Weights of a small image VAE.
Model: 3.75M parameters, 64-pixel images, encoder activation quick_gelu, encoder patch size [4, 4], decoder widths [48, 48, 96, 192].
Training: muon at rate 0.023, 8500 steps, batches of 256.
Data: 203450 training examples, 10.7 epochs.
Rows from block 7 of the encoder of a small image VAE, named by matrix and row number. Rows with one number within an expert belong to one neuron, the router's apart. Each number is 128 + 32 x the weight over its row's rms, rounded and kept within 0 to 255. All counts start at 0. Numbers have three digits each.
After each expert's rows are labels from the 100 images, of 14848, where the router gives the expert most weight on average: "peak at" is the part of the image that holds the peak. Only what is clearly more common there than usual is listed. The data: photos with spoken descriptions (Open Images, Localized Narratives). In brackets: how many of the 100, against the usual share in percent.
# router: router (encoder.blocks.7.mlp.router.weight, 16x80, trained with AdamW), inputs 0-79
# up: expert up (encoder.blocks.7.mlp.up, 16x16x80), inputs 0-79
# down: expert down (encoder.blocks.7.mlp.down, 16x80x16, transposed), outputs 0-79

# expert 3
router.3:203176086153139112122164134138138100168166179124141112143107175122124130143094088114075142133118107092134156175136127152098113125097117116131114143117163116065079182107164127123103113115180115132109141125109145108151176196110106083029051092
up.9:076123145133139104165128123093131144139122099123128109140141161157072074051159158166070176163174130128135168201095117153180132131042146153195124113094131105054128112131140127113116128163129165091134160096124133144115132071151095100106169104
down.9:142129090123186141107136113100134174120160140142117125137078094120150153123128110076141096193086070111095113125121175225109084127188169088135193083093092142167117111154116133137093154155077107145185073128128119123154160128079138147111124164
up.10:178149112138127125132174145084122112154150149149149079135099130147139102102145095114115120110106153109099153078166179106114156103157118183161131113152101207070095132222128095113080087117152137113126023169146115143145107167112095139096168105
down.10:058153118126099171142105139100102128118143119123117128102106141137190183160174097159121172158090102102208117173150187091120060121150121136183151108107134161159155167092097083141128133117114129132126091040106122146135109071099142142115187104
up.11:182204110130167105065143162123107099133153134118137111119162129140184137161103153102088121134107132165136127220167155130037097131134107130145140093109142143094110153108097079130137100078170123116097153139090121151140161182132089122059069124
down.11:092029141151085181103122144101178119103198128151126109139098118114133157108109135120145167125090139183153130180120188152133150153125165068140088108097124090071096125135142106158140166107072084155106100138148115154128168086110154088168120186
up.12:134145132100137128183156113115153117156148117156162143107064255140167131172130108131146132144118099142127170084079107128143093125123184130153150097141203136108132142122136094130127162108136168123131129105167108180152166127171108151112113170
down.12:040103077150128137057136101089114120105104135165185121179095167119167141137107126153158142137163114115137121086074114101091108105164139095066161140143166126119160180161112119081133143115147103090125152206153143192129083101161152149106127167
up.13:180188109150175109135194127129112075139143112199122190139146147109156156165092133129090122129148121164133192113131108158082139143063092101130127156096185133127130153067159100122149112100155108106117198116090144118046107153156157151110152123
down.13:159104089166147098166110105110101119166134145140156095149093173107108149145075101118078124179115085123132080163144077141084118157137102099131132189161128112116172105123188093164102076164094069120177120151132121114212158166119148104167081164
peak at: top right (40 vs 9.8)

# expert 9
router.9:137076151105086145107121139105084166077115153113089143153127121123179160159120162151151156145153130176148043055141117158143160157106150107174163126111123111184143102162086150078147099106084122081091136157172137143146130096166157151179169196
up.0:139166120131179156079123118167177123172151135143126076129128077132098131110161126123107110153101102134179175240080170119121094095100104123126125111138101148046121153145146068103116126137154141159111101154116119108100134147122134098082093036
down.0:064118137147061138136116162159125132071086144146146177115076141111119128092130148160215172124202117144152174113112099124123168145093122110083087115133105138125126180140111099118190123053114172156129146144123198129128082115150121108072117133
up.1:104210107115166138143127099140133091188139141113173119093152144112103146090130142133073121106125121107133234223121126110096153134143126126100117133118105121074102166127156086177102119143159129190161124148091141160147147161105096159075116074
down.1:124128105129116113080170170105130106093147151144136162158061209098119156153182106068136109154178163164064127071113143113159128166118140083105143077095105143091116148104173138115096174154137101103198147097093106142163167118103157094123123166
up.2:135192120142212124108107137135124093163161158116125137116138116103114141102119147136104119100110125080118204232111152130111120120114100152107092135146138120072140122105129079113103151118140141175123104131091108149152124162096095122037112023
down.2:102113179203097171094138139136138122155054141084174154163137151200122102103106123134071114109136132102108140133154126159119136189105145173079146157139120077116132130183137106126164101075167102176072083177148137072113114121071126110115134132
up.3:101120150137225141161078133158129112154109112131113132136107148117017145085133079111069107116093107100103211157078148119118117113144136118079123118138143131077128129094134099157107122145123142191124111108113110100157122119115109103086129035
down.3:105116115140103177112035163200157143142128146138132093088086125089059142098145091077169163130139078115180108122104179116136201121126179068181109157140139112123157105130118164128142136123089120097121143118139145159136188090108105099127172120
up.4:122243093174198115112162130132117088181144118128151134134111122149099124107164107130088141128135126113098196180097126131144142118116125180127094105115107135042087168106163091158129093156102101138176117103086146137155132176106110112096129064
down.4:147151109119185154133123081104115153148132049083098145189156118132120143142150088176130167155065159115116082096161094104160124131156148151089150114165147106108124174128128117128109066189073107089139074158153134133148085114149077179191100141
peak at: top left (47 vs 9.8); middle left (33 vs 11.7)

# expert 11
router.11:131077151128066157129098162098109161048113131122093135126140098125175170162124162134166172159157119192132071073124121116146192154131146159180165080133142103185132103172108104120140123116113128096112118157170122149137137121170119151180175204
up.0:109109137121193144157135113143150129238122150120165080109119105124068071092129111110071126125135145046134175184127111131156144112133116141131094150133130139068114117135132127091128138172137140176143095154100124113148112150115123141116056032
down.0:140190113139144073146113129157145135029132158194131166132119139127125085123090111117117133124176177107056194099107097146169149095155120149128153129087148168141093134146102104153200129114164136154114089096126173110074130103151066127088114119
up.1:119159126129196136128128129146123118228178133122142156110138121117114106102141068139054103132079138058096178176113117109158106126118183132111083099130140140106127156165130145089130139138148144128143064153141151138132111119114125117113069015
down.1:199145174120130091169163060087151104172125119147109093088152050162099104192087115098114056121105113103124134135124109145114151146137095162087169148185115200118133122167118148149160095168121145196128141114106102122105073118143144138130130099
up.2:138184137124167130123133098136136095198132137125125087121154136128092108055125120134108111120139096087082188217087105099145119100136118144083140174119121131040070142080137103141108146131151151177132135161103150130140164149087121121047096087
down.2:071140140185120159095178163138095141162126169151131114134061179122137108118084115154078139151214154126145127089107065101147145137110076158102190158174117091141131154133138144150133107108142100107113167133148146110157102103121110123051048118
up.3:102168145124201144125060194133119109211131145105159186123137087137075111105127126081141114109117137094137215214115124149133081122116101137111108146157080136069104156090139110140145166132138128197137119144133115142159136161117092116116114094
down.3:075171087180142175128073120138152169109176106129093135144082178069131111146153128140156156153111146123131153099099142126170135128109140086143141172081199126135125077085104163165147145123085082047103151077142115147146089128102098123141190155
up.4:133177106123211108129149133122132083212132113131158163127139162146116132085119105132049107113097120089102136225090122093107112093157100115096101147113134116062139118082130107141126123160143112156130120136094109126121121155093125132025108078
down.4:103163051117226148090124158135120146134112087144078133175122151124125088121133131161116131161105142162127132140069136119086133117109146072184166121113144125142135075118112169101063105166120114121151153130100051108096186163151116164192157133
peak at: bottom right (29 vs 9.8)

# expert 7
router.7:122082165102095127120095159089111150078096143118114128149136120122189141146111164154140152166160125212169056061150112159139184157134143128184154128128133093185130117156127131122118128084081126079121147161194141151135123111164139150170163203
up.0:108165118137132097147130161130113107220127143118142128117128166115081116135142105127144118129176123000094183186135129132154108112144096116115126145114133119059120135061107097136125131149149136174161153109084116118126127135113124130098128017
down.0:106181157106116073133173127196137138024085141138101105150121099132100130110125157206123152112114102120113127071130109146115130087147143129153196121078134134123131167112131072199106117146110148085140165141162140188150114125092142103075171124
up.1:146138110139176162139131110169128084245149131123146146126126128115046148125099114116086128123165102084116191173126157129147100098135115130142111123131131110035098122122148090126132142135146142175119175153124116111095164128112125116072177038
down.1:171110133142132126114123071139176118131152147118162152154093066071086111093135178103140114080088154152136111081130129128062130146129151145136111154184120114084143129189139112088097099080144165183170101235091123175118146154117121146136091120
up.2:170165124110155145096152127161149131213142147156116130137065115119077113115120102142070127141128105037118174169097116101111106088101095118128085154119132175075153151076121121157153132127144134143131099096109074134105147145079157150097088034
down.2:159121168057129102123205162133164139090094107122106157102190148146133039155104176120134105132159066144080092123123128174125136083050094154113132058115123178129136099117130162166104170134151143176128164130090113147119136121123166111122128144
up.3:197183093123189134146132130154143091189130124154161144109122131120093133094133116134090134107109125040089153202113135101133134090100095118092079117142138136054155098138116137140135157134147135182142163117108118135129136138118140126045160034
down.3:182077085107162109104179151127135146094137096136155173139123083089182152111135179097113115125158104150072113073118115180121101095166176140105126091151096096107130153126161107096189164079114175165120053188123152133133158134159106110098136083
up.4:122197102070179115163144145137126096234127098130129119103138095124115116083121137155105132105109114067114164155069163088166118126087101149130092109146142160089110109122098118121121164151139102166150087169128089148160158146071127136061123053
down.4:058160166156062164133093165116119141151109146125126104081048167120125137151158105129153135173199113156143150156106100125106195146123142108130115114091101128132162144101149161141189140177071119134151144107096097120178072076096090079099148139
peak at: bottom left (51 vs 9.8); top left (35 vs 9.8)

# expert 5
router.5:151096121124086148099143142128116157037125128147105135114155104114182149139133165173160155145142103209174056072110105116145171152142145126183132132118149109186120093186097081106122128102112127103111133154175130145134140115148120149194154213
up.9:127143147140174112147144111148121103235150106110142156113142160162100116115142127124072106130122141088120180192122157084119171098164130149070080108127137123091124117073119095103148126131157110168161062138108108151154114137109086108057097042
down.9:094048134169120128183179127145110138111162132157084121113047101146161137125159143105079117157091119125133062181165115181047078141145119123179121172126130083121166093111150141193148131148124121065114120140123135088153126126146111169127105151
up.10:104176135116200101126116121131128122247153151153153112127120117117059111090118097120114118114102132071125191194131123123122099096154144138073105119152122143071102137101127119136138155153141130162135053138093132110146149124112120115103157029
down.10:098077118192132141078150161171091139230125139135130117137111176115103102116148110140089142134131164138130092116089125109145173140116101139141133213151149098117104089102082175062140152081153045115091109106188147112121162162124131139148125118
up.11:116120120146194135114146176172106085226118135122140157136135107113100134084161135133066136091144127070117200165144128108092130104138088158110072138120112135067127168092148115115144135148128135188115125178124120137142122147082099133062118043
down.11:071182124097118166202057100083140149123173135156137102098113116134142122125143113135121125118089061104226126123132095154133133164126098100110167145138111104160175152104145137197195102164087106080166134077113135151146091107125145140103128155
up.12:057167105099156127159138118139173130213094113123149106139106131130075110125128155112091172133159125074149176135097114116073126129144120138175099134130117109065123129043119083177102121178149150155152152115115115149115155115109149131089085032
down.12:140162142093161104154116191105118130072145093109134127178206094145125138098154151130175151079103059123132087139136110180102128132135130161146153104121065167095113181157094107137105134198088153105163095115127114105093102081167198127145109092
up.13:126098063121164117187091101152141118253083117169126113125140155135110113119134141157082093125114116048095115196100128129078147104127133132116121118132112135166127146123131115113140165141151127136145165107121107099118118143118133136059124017
down.13:121153161132120141120101111173168114125093141133129102103169092124132187125148110120095180128057129133141113061108130118137110105132184120155172146122200093151116095151136138119129131134160021062131119107133130141083201136094149149193145070
peak at: top right (44 vs 9.8)

# expert 12
router.12:140064145127073136129093140098095145065099132095092146160140127121164167165135160131173168144134135171147057060139112138162194149134158115171174117110125108187141102178118123116133136123112121079095132161175128162141148120153148155181184194
up.0:150199122118184144089136088165124120175120118136135131149098133104106130060101129128096101111144093105105221211073135129098129100129128133097059129103124111109146171113126092131115098106109114208141106124099125149138132129093152082073072084
down.0:124095105183143142111117196121121148186165056106121142122066117161133119119160149086171172128094145157103094091123104131158100153155160143119089084179097167079140136107165116106168159107106106176128089101143105124160132074113192164127054126
up.1:146193108114178165129137139132141106191132101136137136080143110128103143077133107126065118137156107099126155219087143078134090115102136109120080112157110136055100147099095076148097123132137121172145119110095144112157148171105141127031077092
down.1:107076172087157128121070151145118131132213114079161114093146093155091175091110112112102152135087120095188078148102178198130187114069128140173158146142133105141187116130133149104142122114122129118098103100146143076122174122099187153107097141
up.2:106157114125201148131150155120125128156192142099135134145135098122103118086102115127064160121110142130099188241105124103053141089139115131122089134124127113060111128091120127106119144151130141192131153125132149111095169157102113137100124026
down.2:125152143150115201129080133132133099094213136138134131098091146141126138105143073080130141174117113101176118111074146169157127088140107081133208150086163128130149151103130185174155111130113104092088146061163079099161125128122173119071153108
up.3:144200105096216136132149138122132121206162142120133112123147119119098110098112139138112153124149121066116188127078133111123137096138124118151078138133117101068097127027146129114151096122151139161139104144088075130139121119096118109045119055
down.3:172076121106107116143101089067157118158165132132152099168141114186132157177128088092182076110100138154079115152163111125164113148189121118061072137142112188097113202140134101135165147156077136148167100133090094110098100115151145123158085140
up.4:151210099131183120148181127168133092186158142112148151108102141117122143155129072127117130121121139065123161203111130135099098129129129134194103129146131113082122159128125113112148110136176129160130121117129148125103169154097104103022060055
down.4:060100136130091142072124181168119146120186107118117126101057146181109128124184101118190155168182099187102119111100150103182128121105165125129117077131132127111138157069130155136179155134120122135079152053147125130115146096082162124101107169
peak at: bottom right (25 vs 9.8)