{"model": "image VAE", "dataset": "photos with spoken descriptions (Open Images, Localized Narratives)", "train_examples": 203450, "image_size": 64, "crop_scale_min": 1, "horizontal_flip": true, "translate": 0.06, "bottleneck": "kl", "downsampling_factor": 8, "encoder_arch": "convnext", "encoder_isotropic": false, "encoder_norm": "rmsnorm", "encoder_activation": "quick_gelu", "encoder_mlp_ratio": 2, "encoder_inner_norm": false, "encoder_moe": "expert_choice", "encoder_num_experts": 16, "encoder_moe_every": 2, "encoder_expert_mlp_ratio": 0.25, "encoder_experts_per_token": 2, "encoder_shared_expert": false, "encoder_patch_size": [4, 4], "encoder_conv_stem": false, "encoder_depths": [8, 8], "encoder_widths": [80, 160], "encoder_kernel_size": 3, "loss": "mse", "latent_channels": 8, "decoder_norm": "groupnorm", "decoder_activation": "elu", "decoder_weight_standardization": false, "decoder_widths": [48, 48, 96, 192], "decoder_blocks_per_level": 3, "decoder_block": "basic", "decoder_attention": false, "decoder_upsampling": "nearest_conv", "kl_weight": 0.001, "residual_init": "zero_last", "optimizer": "muon", "muon_scale": "original", "learning_rate": 0.023, "momentum": 0.98, "nesterov": true, "orthogonalizer": "newton_schulz_5", "adamw_lr_other_params": 0.0022, "max_grad_norm": 0.5, "max_steps": 8500, "batch_size": 256, "epochs": 10.7, "lr_schedule": "wsd", "decay_fraction": 0.3, "final_lr_fraction": 0.1, "warmup_steps": 850, "weight_decay": 0.01, "adamw_weight_decay_other_params": 0.01}
Rows from block 4 of the encoder of a small image VAE, named by matrix and row number. Rows with one number belong to one neuron. Each number is 128 + 32 x the weight over its row's rms, rounded and kept within 0 to 255. All counts start at 0. Numbers have three digits each.
Before each neuron's rows are labels from the 100 images, of 14848, where the neuron reaches its highest value: "colour at peak" is the nearest of a few named colours to the mean colour under the peak. Only what is clearly more common there than usual is listed. The data: photos with spoken descriptions (Open Images, Localized Narratives). In brackets: how many of the 100.
# fc1: MLP up (encoder.blocks.4.mlp.fc1.weight, 160x80), inputs 0-79
# fc2: MLP down (encoder.blocks.4.mlp.fc2.weight, 80x160, transposed), outputs 0-79

colour at peak: black (94)
fc1.134:081132154127119127121146139150132123195112154132115176143104125125073142132062085102157111120123129181099127119165116163104159125110147112132152142140118082011086085185116077109111092119140110086100144124102102149109155128109091104040074162
fc2.134:124130169142104108161101096147119146096169162057166147153124156099032092138124128070127162204152182114150112136135139073106088157088127118123145147153116117137106131103108111108087120172159127121180196178090160108144102127147134138184069128

colour at peak: pink (44)
fc1.19:126171103127154190205111098105090082157031145134148099106140091088164126110129142103073131132096117135089144133148080157090151174142089106139140152104164099110143142080165113136100178136075162091168114151108127121101136090129135054142173114
fc2.19:169094196117082141116119124131156131107100134136131149121151143093064116084044057136138181101117133127145146099105130129180124162115129148133128116134191137100157164093156112128079138113143105127183075121150122113070135122135133007140112148

colour at peak: black (66)
fc1.110:111155114138130166104144149134148123180146071186122111073114107163143096142161136161162128139126110174116133151047096116072116121111121146138134155192136125177180132136149187186084118165202102159092142181131103117106159176139074083123149144
fc2.110:146139078100041087141112059106091154170117097180099095100091097116185144135153107153126106066111105123146078168112079144137121150112110113112111148138140123167086099106103153128103118140107127168145099063172135159081124046088130087108111145

colour at peak: black (94)
fc1.99:118158114130152091111136134182091122171069106139142056099145132170127096115114163134116087126146148196137131126186162138142138097125079110139135086069073118114164104207166095166155151148133061164130148137092110113086169125134136110104170196
fc2.99:151151141096208132089158107120130050108160166201153140119133116163215153144169171150168133067140140147149116190100121134107156168171096144126139153136155119103121071144113159143158130152154134131102177104126143124167136177074126112181132099

colour at peak: black (94)
fc1.104:113168126132136076121127152126091094142143140204206173138085133125087139109142131164157089124142171216135069132122151086107091129188147130093131187162115110095085062149176095123133146112162109098140163169144147151092132115141102159093097141
fc2.104:086096131157139128129119111133210123125105118075130124174158107121113107111122037105129137137102117039153191098134101109164141134065135148130138111138182092118175082133151132181142112115142153118128158163106171088135099135178105107098106211

colour at peak: black (76)
fc1.34:097150100128136105151165063102100144180157198154175141193103099179109107121111142143103152102070104173097082109154130187159128120107079147167161156138089143145153056094122106057151139131087144125116174140108119177140136167126136112114086126
fc2.34:147129147164141169095169145092161178164139132083131174093137162095091072112109159133139170202135151129118156135150177138137128163145173092139151157122120098174101091128129198113095122121106183152107224166090158145183144142117144104119163167

colour at peak: grey (78)
fc1.147:139206173121169126096100103125113150135104098171115122180080148057115142170159122164105151099165176084148085152103129150099140166160087134163101156153124176143103099161146119104122157152152165106164111050157133124091076114108137193157162159
fc2.147:120100130135091092088055135099139137117160120131138192137164124167094145128042154126115150102121129147125150122102131139072072189108108132072152093127130176139111140097118151150098113129123051122063103108127101091184142150105146055155170086

colour at peak: grey (64)
fc1.67:089128111137129030096137129127107125159167112143195128107125164068118161147119120160090121147054108152104148141169154147107157116174171138143147124060113088142152044129123070141167142097088142119088146146129164144140198159159127149148129164
fc2.67:147136126159127101102120177153199118128177183116132180158137147140145155139093107097179151045122148071162074100092087171174181128090099144090114120097181105149152095125103107122095156107129123146152141145118196112116116183182130140173141138

colour at peak: black (95)
fc1.1:095118100186151120185083119205108065191077134190154106143124141113112126125110109172162119104127147101150059127130172095151169161107120112182121165164139162146103139109140183145109135111116111112134143137102130162092083131160091055071123144
fc2.1:088145105151178108138155065138118179139172152111123105102099122120122113131174172172136120066101157080054093182108133160183166105168170126150087141110102155120089134123161083138130141055070147122178139115152144106093153141143138162104126185

colour at peak: black (81)
fc1.36:147154074148158126178152178157115161169135105200177091169147169187153130094131086141072156092151160172102135153165182095115137085164054104145141162111125150171137102117141105133147098183115154142152194128117141126108113128117160091110176117
fc2.36:204154126142086135094128113107128123120082119127167146113094084114140110137221129178159172152083107125141182163093150154124151133111232105132115137113109164141094080123102124157109153093120147107053157107128144105151133195111139175104158143

colour at peak: black (100)
fc1.151:144146072147136170129144185127070121162191172164189180114169128156126150123146208125108112120121140141127139136116099121156082097082058179121125161126074145138144075169118138123093148115199072157093130128113142129144146140142065137124098160
fc2.151:185138110140104143070128156124151107108150102191139168118107146094095077061123159132138152075129151123164119103212166112054143080099135157095136070098159127083082138133093137141152161094132110160129150111163178117111166119117169153143188127

colour at peak: white (52)
fc1.81:156144118136162147096110083141049107127153072089194147158144156086082090156144065139112160128162111106134190132089073148120107114127067124134083107138162128172119111082110161116141085114149088166135170109125214121122076156132135116121095140
fc2.81:169157151068156068109157125142144131152136118139079132150080114140134052127148085103152163136156112094152136150165138072135099140120107129142121084137130120133118121087138168072112195115106068063088065151075086176170125089165157115114090120

colour at peak: black (40)
fc1.109:122116095130143105191079136132087082178132150170141181138159155148118102126169103144131112125090155114109202114115108120103200112160160103215166135186140125116082127110116160123179126099093160167121136180094150098101112109093163179092109164
fc2.109:145126091067112140160138183123177200180141130113161166163110155147168100152135098086116117160056151126126170161146122155142140157238174157115102116180116105135127146126152134133186123136166127115157125147189127169129137163084132167108159120

colour at peak: grey (62)
fc1.58:168133106110123116096108060089150108185191134150162123178143141140129175167186132132128149145110080131142127139121068099102099129104109141066152153157195160155120130149097086121087154150185159103164112089185108105057126177092128168120132150
fc2.58:163103107088080074148120149105104137105152073087133159122150077134113099123050052140117154151155160129095133129111194068187089139172104131105147135153130060095099147120129129161077083136119122107146145112113112170136146098144178151094089081

colour at peak: white (62)
fc1.120:166182149156154136138092121159131143123108120104064131181090092023091131136137123196175119187118081094142104134138146146116152106143160130131158138097095174120118094140127034157137156075094151140115087128142152131088125113124115118090091177
fc2.120:111184108185131171137137161186161159117167138145093136179166197106119121154102110089097130117123146131099183166169147133150120160096136102134207125122103174108144109170105163136167146098145136165073089182157153086128169124178099103117155181

colour at peak: grey (79)
fc1.4:086145101159186144056133137122098118091145108123134131140092117131232152152159153139130109178113127160114117132145125140144054175117100119088089118150176143181117131122106129115101168187169109090092111119143110087057195120139143084130167146
fc2.4:157125143101095152110126129128115121123138126100091146162085126132163094186067087161141171164090116066068120071160115108152198175100203083111129109133132127155180135148102182184154165106115129136182119150145147160151158159134153082151088142

colour at peak: white (56)
fc1.12:156135123166165167127117145135094111147168130101171174173103145128096120161169130157113167109148131136132164134178092161126227117098080103150149096094152124122099164100081173134131130111139137168117143106032171103206126166136084111081138109
fc2.12:091085108127107118140128165138163092143115153187120114145123062098080121127137031117140158092140184091113198131131140083111076175070125100084119120134114139136188129112124135116129128121157089120129153137080189081145112046113156154140149145

colour at peak: black (62)
fc1.76:167175120097189094132118116146153110189172146143090163092112137140131145043126094145115136145139118178148114102156159117159067093158109121116136145147162072108166141067149146058141120158047157074146169084141159163119097127107101125096138130
fc2.76:102123135106174154113080090057121135078116129107141119087150135184109151155130095119158088102147131114102157216117131137078146141066167137059045121132110128110149142131132084081155113127110138114170155177122132121157144135106097212082120112

colour at peak: black (94)
fc1.159:060200098102156149197143158138073105143139129134201164186066175120117144146107140135178098088138185150174136117154138133109124101111108136151158111147135118150165139148115083136140164116164109113148140078185122155175162097086113113070097134
fc2.159:161153107111064152149132113146161127171120117134127167085143076161148097094137119153118191128101159151130075106159108176083118119080107095150093116095047127136100072152138120072091139092098163142097201133097157100156171083070102134123110125

colour at peak: white (76)
fc1.25:141141150184156101149103153097062173151128147072151115121141119110181127164142097165032151131120135169051141129113068139067151151171128122083130120093082146133134116132128109107143092169149151159161134129061106105071120185154142098129140143
fc2.25:145169105102146119063118100121111087150075160122167142164118085120166137129174084101158119113130096098186161134139161102166100178156129104128109160154099162107153138145173132139072152124176142061093099142105169117135080067089136109095217127

colour at peak: pink (48); white (39)
fc1.108:154143099104163102126102159172143216171139121123093109137146193147025114160162113148148130094111160145107088118133102047149137149151204119145127161175155151130111124119136098170108090164123138165119157168159148106112100109101169175130155105
fc2.108:123117144152111141155097118114131130117143129114133133132125104098089109133104145102102114135094154065104128063153100136137029096089092110073061131159132123085192093141098154144153100109092116124174110096138195096153125115092101087036146181

colour at peak: grey (66)
fc1.66:126186076133157106154140152114145136151119117121132058173174031103159152123086112143167112232144171123132119193145129156155128122095076120142093126084089134091163113099104130122136118099181084140103115130091098140099106140124185113105132132
fc2.66:101169161130099115135136151118155112070108149172083096103114166132180179062148142074112114128196121096146142117170155179081152132079141138158160100147110148156173174206104094089113165186139091155112172162134123126125108135174096148142142150

colour at peak: white (42); pink (27)
fc1.79:169175088172132085105121100114121144152234153098141127176110128148124097127128137113093154090115159152116107136162125097094070116115192143124108086075118206133143160134134113110171091133147154146132113108089185090095118132143151095156070194
fc2.79:106110154152102140148151083135150119075152183158081116116122086148070174123106119092155141072161153098156117073133141148159163165160157130120110137108191092080064137125117101135108108129156133161069151124143181118102193161107135047184127136

colour at peak: grey (66)
fc1.62:120124082175154187088131165122132113105154177108097157141162128171181118133070178133193080137122111197109142135083120134139155120076115114191131166112150118048090188156089114120127131150134129153148127088157083092112090094097165096124125149
fc2.62:141117145156229108138095129122132159118188153085161166176157126128131097109077094112112107144156133075141104149142118121189098088165130150090168097130104158147129181084102064119117139119115125068101139151083167117087124144210108099107110095

colour at peak: grey (73)
fc1.117:154089137140126155133128146144174090158134136137133139085104081105187132112100109097122157108112126082085184135177158186130132152065076111127141063095165170101171104116147131141203131090134106133126116106137131153179134123129169135183104227
fc2.117:152109080095111112104154117153083142171128141075113155140103158208168089150137108151144073132039139147120136160085102145001160136141138105146102131110074125184091152142153126149144130072098099112153122136158095115136143132124122130139148098

colour at peak: white (86)
fc1.127:122095102165116091120181124130057211154135110134123161125103138133144129158161153158153130105141122219097151117097171144073113157200151183147132143127085081061119119133160133107095132180139111148116081156130117098162133076128172085149137152
fc2.127:131153125131153130110115113168147150134126125119136188116165161167147134113115161085073131129109117132236149197153114085168105080160099172112148131116135107094127147131096164118229131170163143176106175148126099151111093161070137161165148133

colour at peak: black (81)
fc1.152:123120062146159080120138144104090104152136163130124178097111144125192110117052101144172068135132172171128109128151186096101160118147077160174126129158091115028116112159158120130172177163132143111149154140128118133079101109120154160071135143
fc2.152:188113212137143149144119136129155196124164117136131144164132141177129097150079158067124161112176175127160119112155148129177061140112103172135143167085147109116150102101063178119156152132157157095104156164125197121164104150172094162142112152

colour at peak: black (87)
fc1.84:141122142132143132128147080144115182175074177150156128106110122154083108153140128127130129122126139118119142157140161166120157140176064117222103092111135172108155103145135189150107101127143111083137071170035138107174177133097163111091075170
fc2.84:158079125111066154109135114120118102111199118146103204118072136127155124102158151132108154107062115121141135131097132082136104133211078147131093087125137089053083076111099108100162103141140109134073166118097137145088116066113169129105109151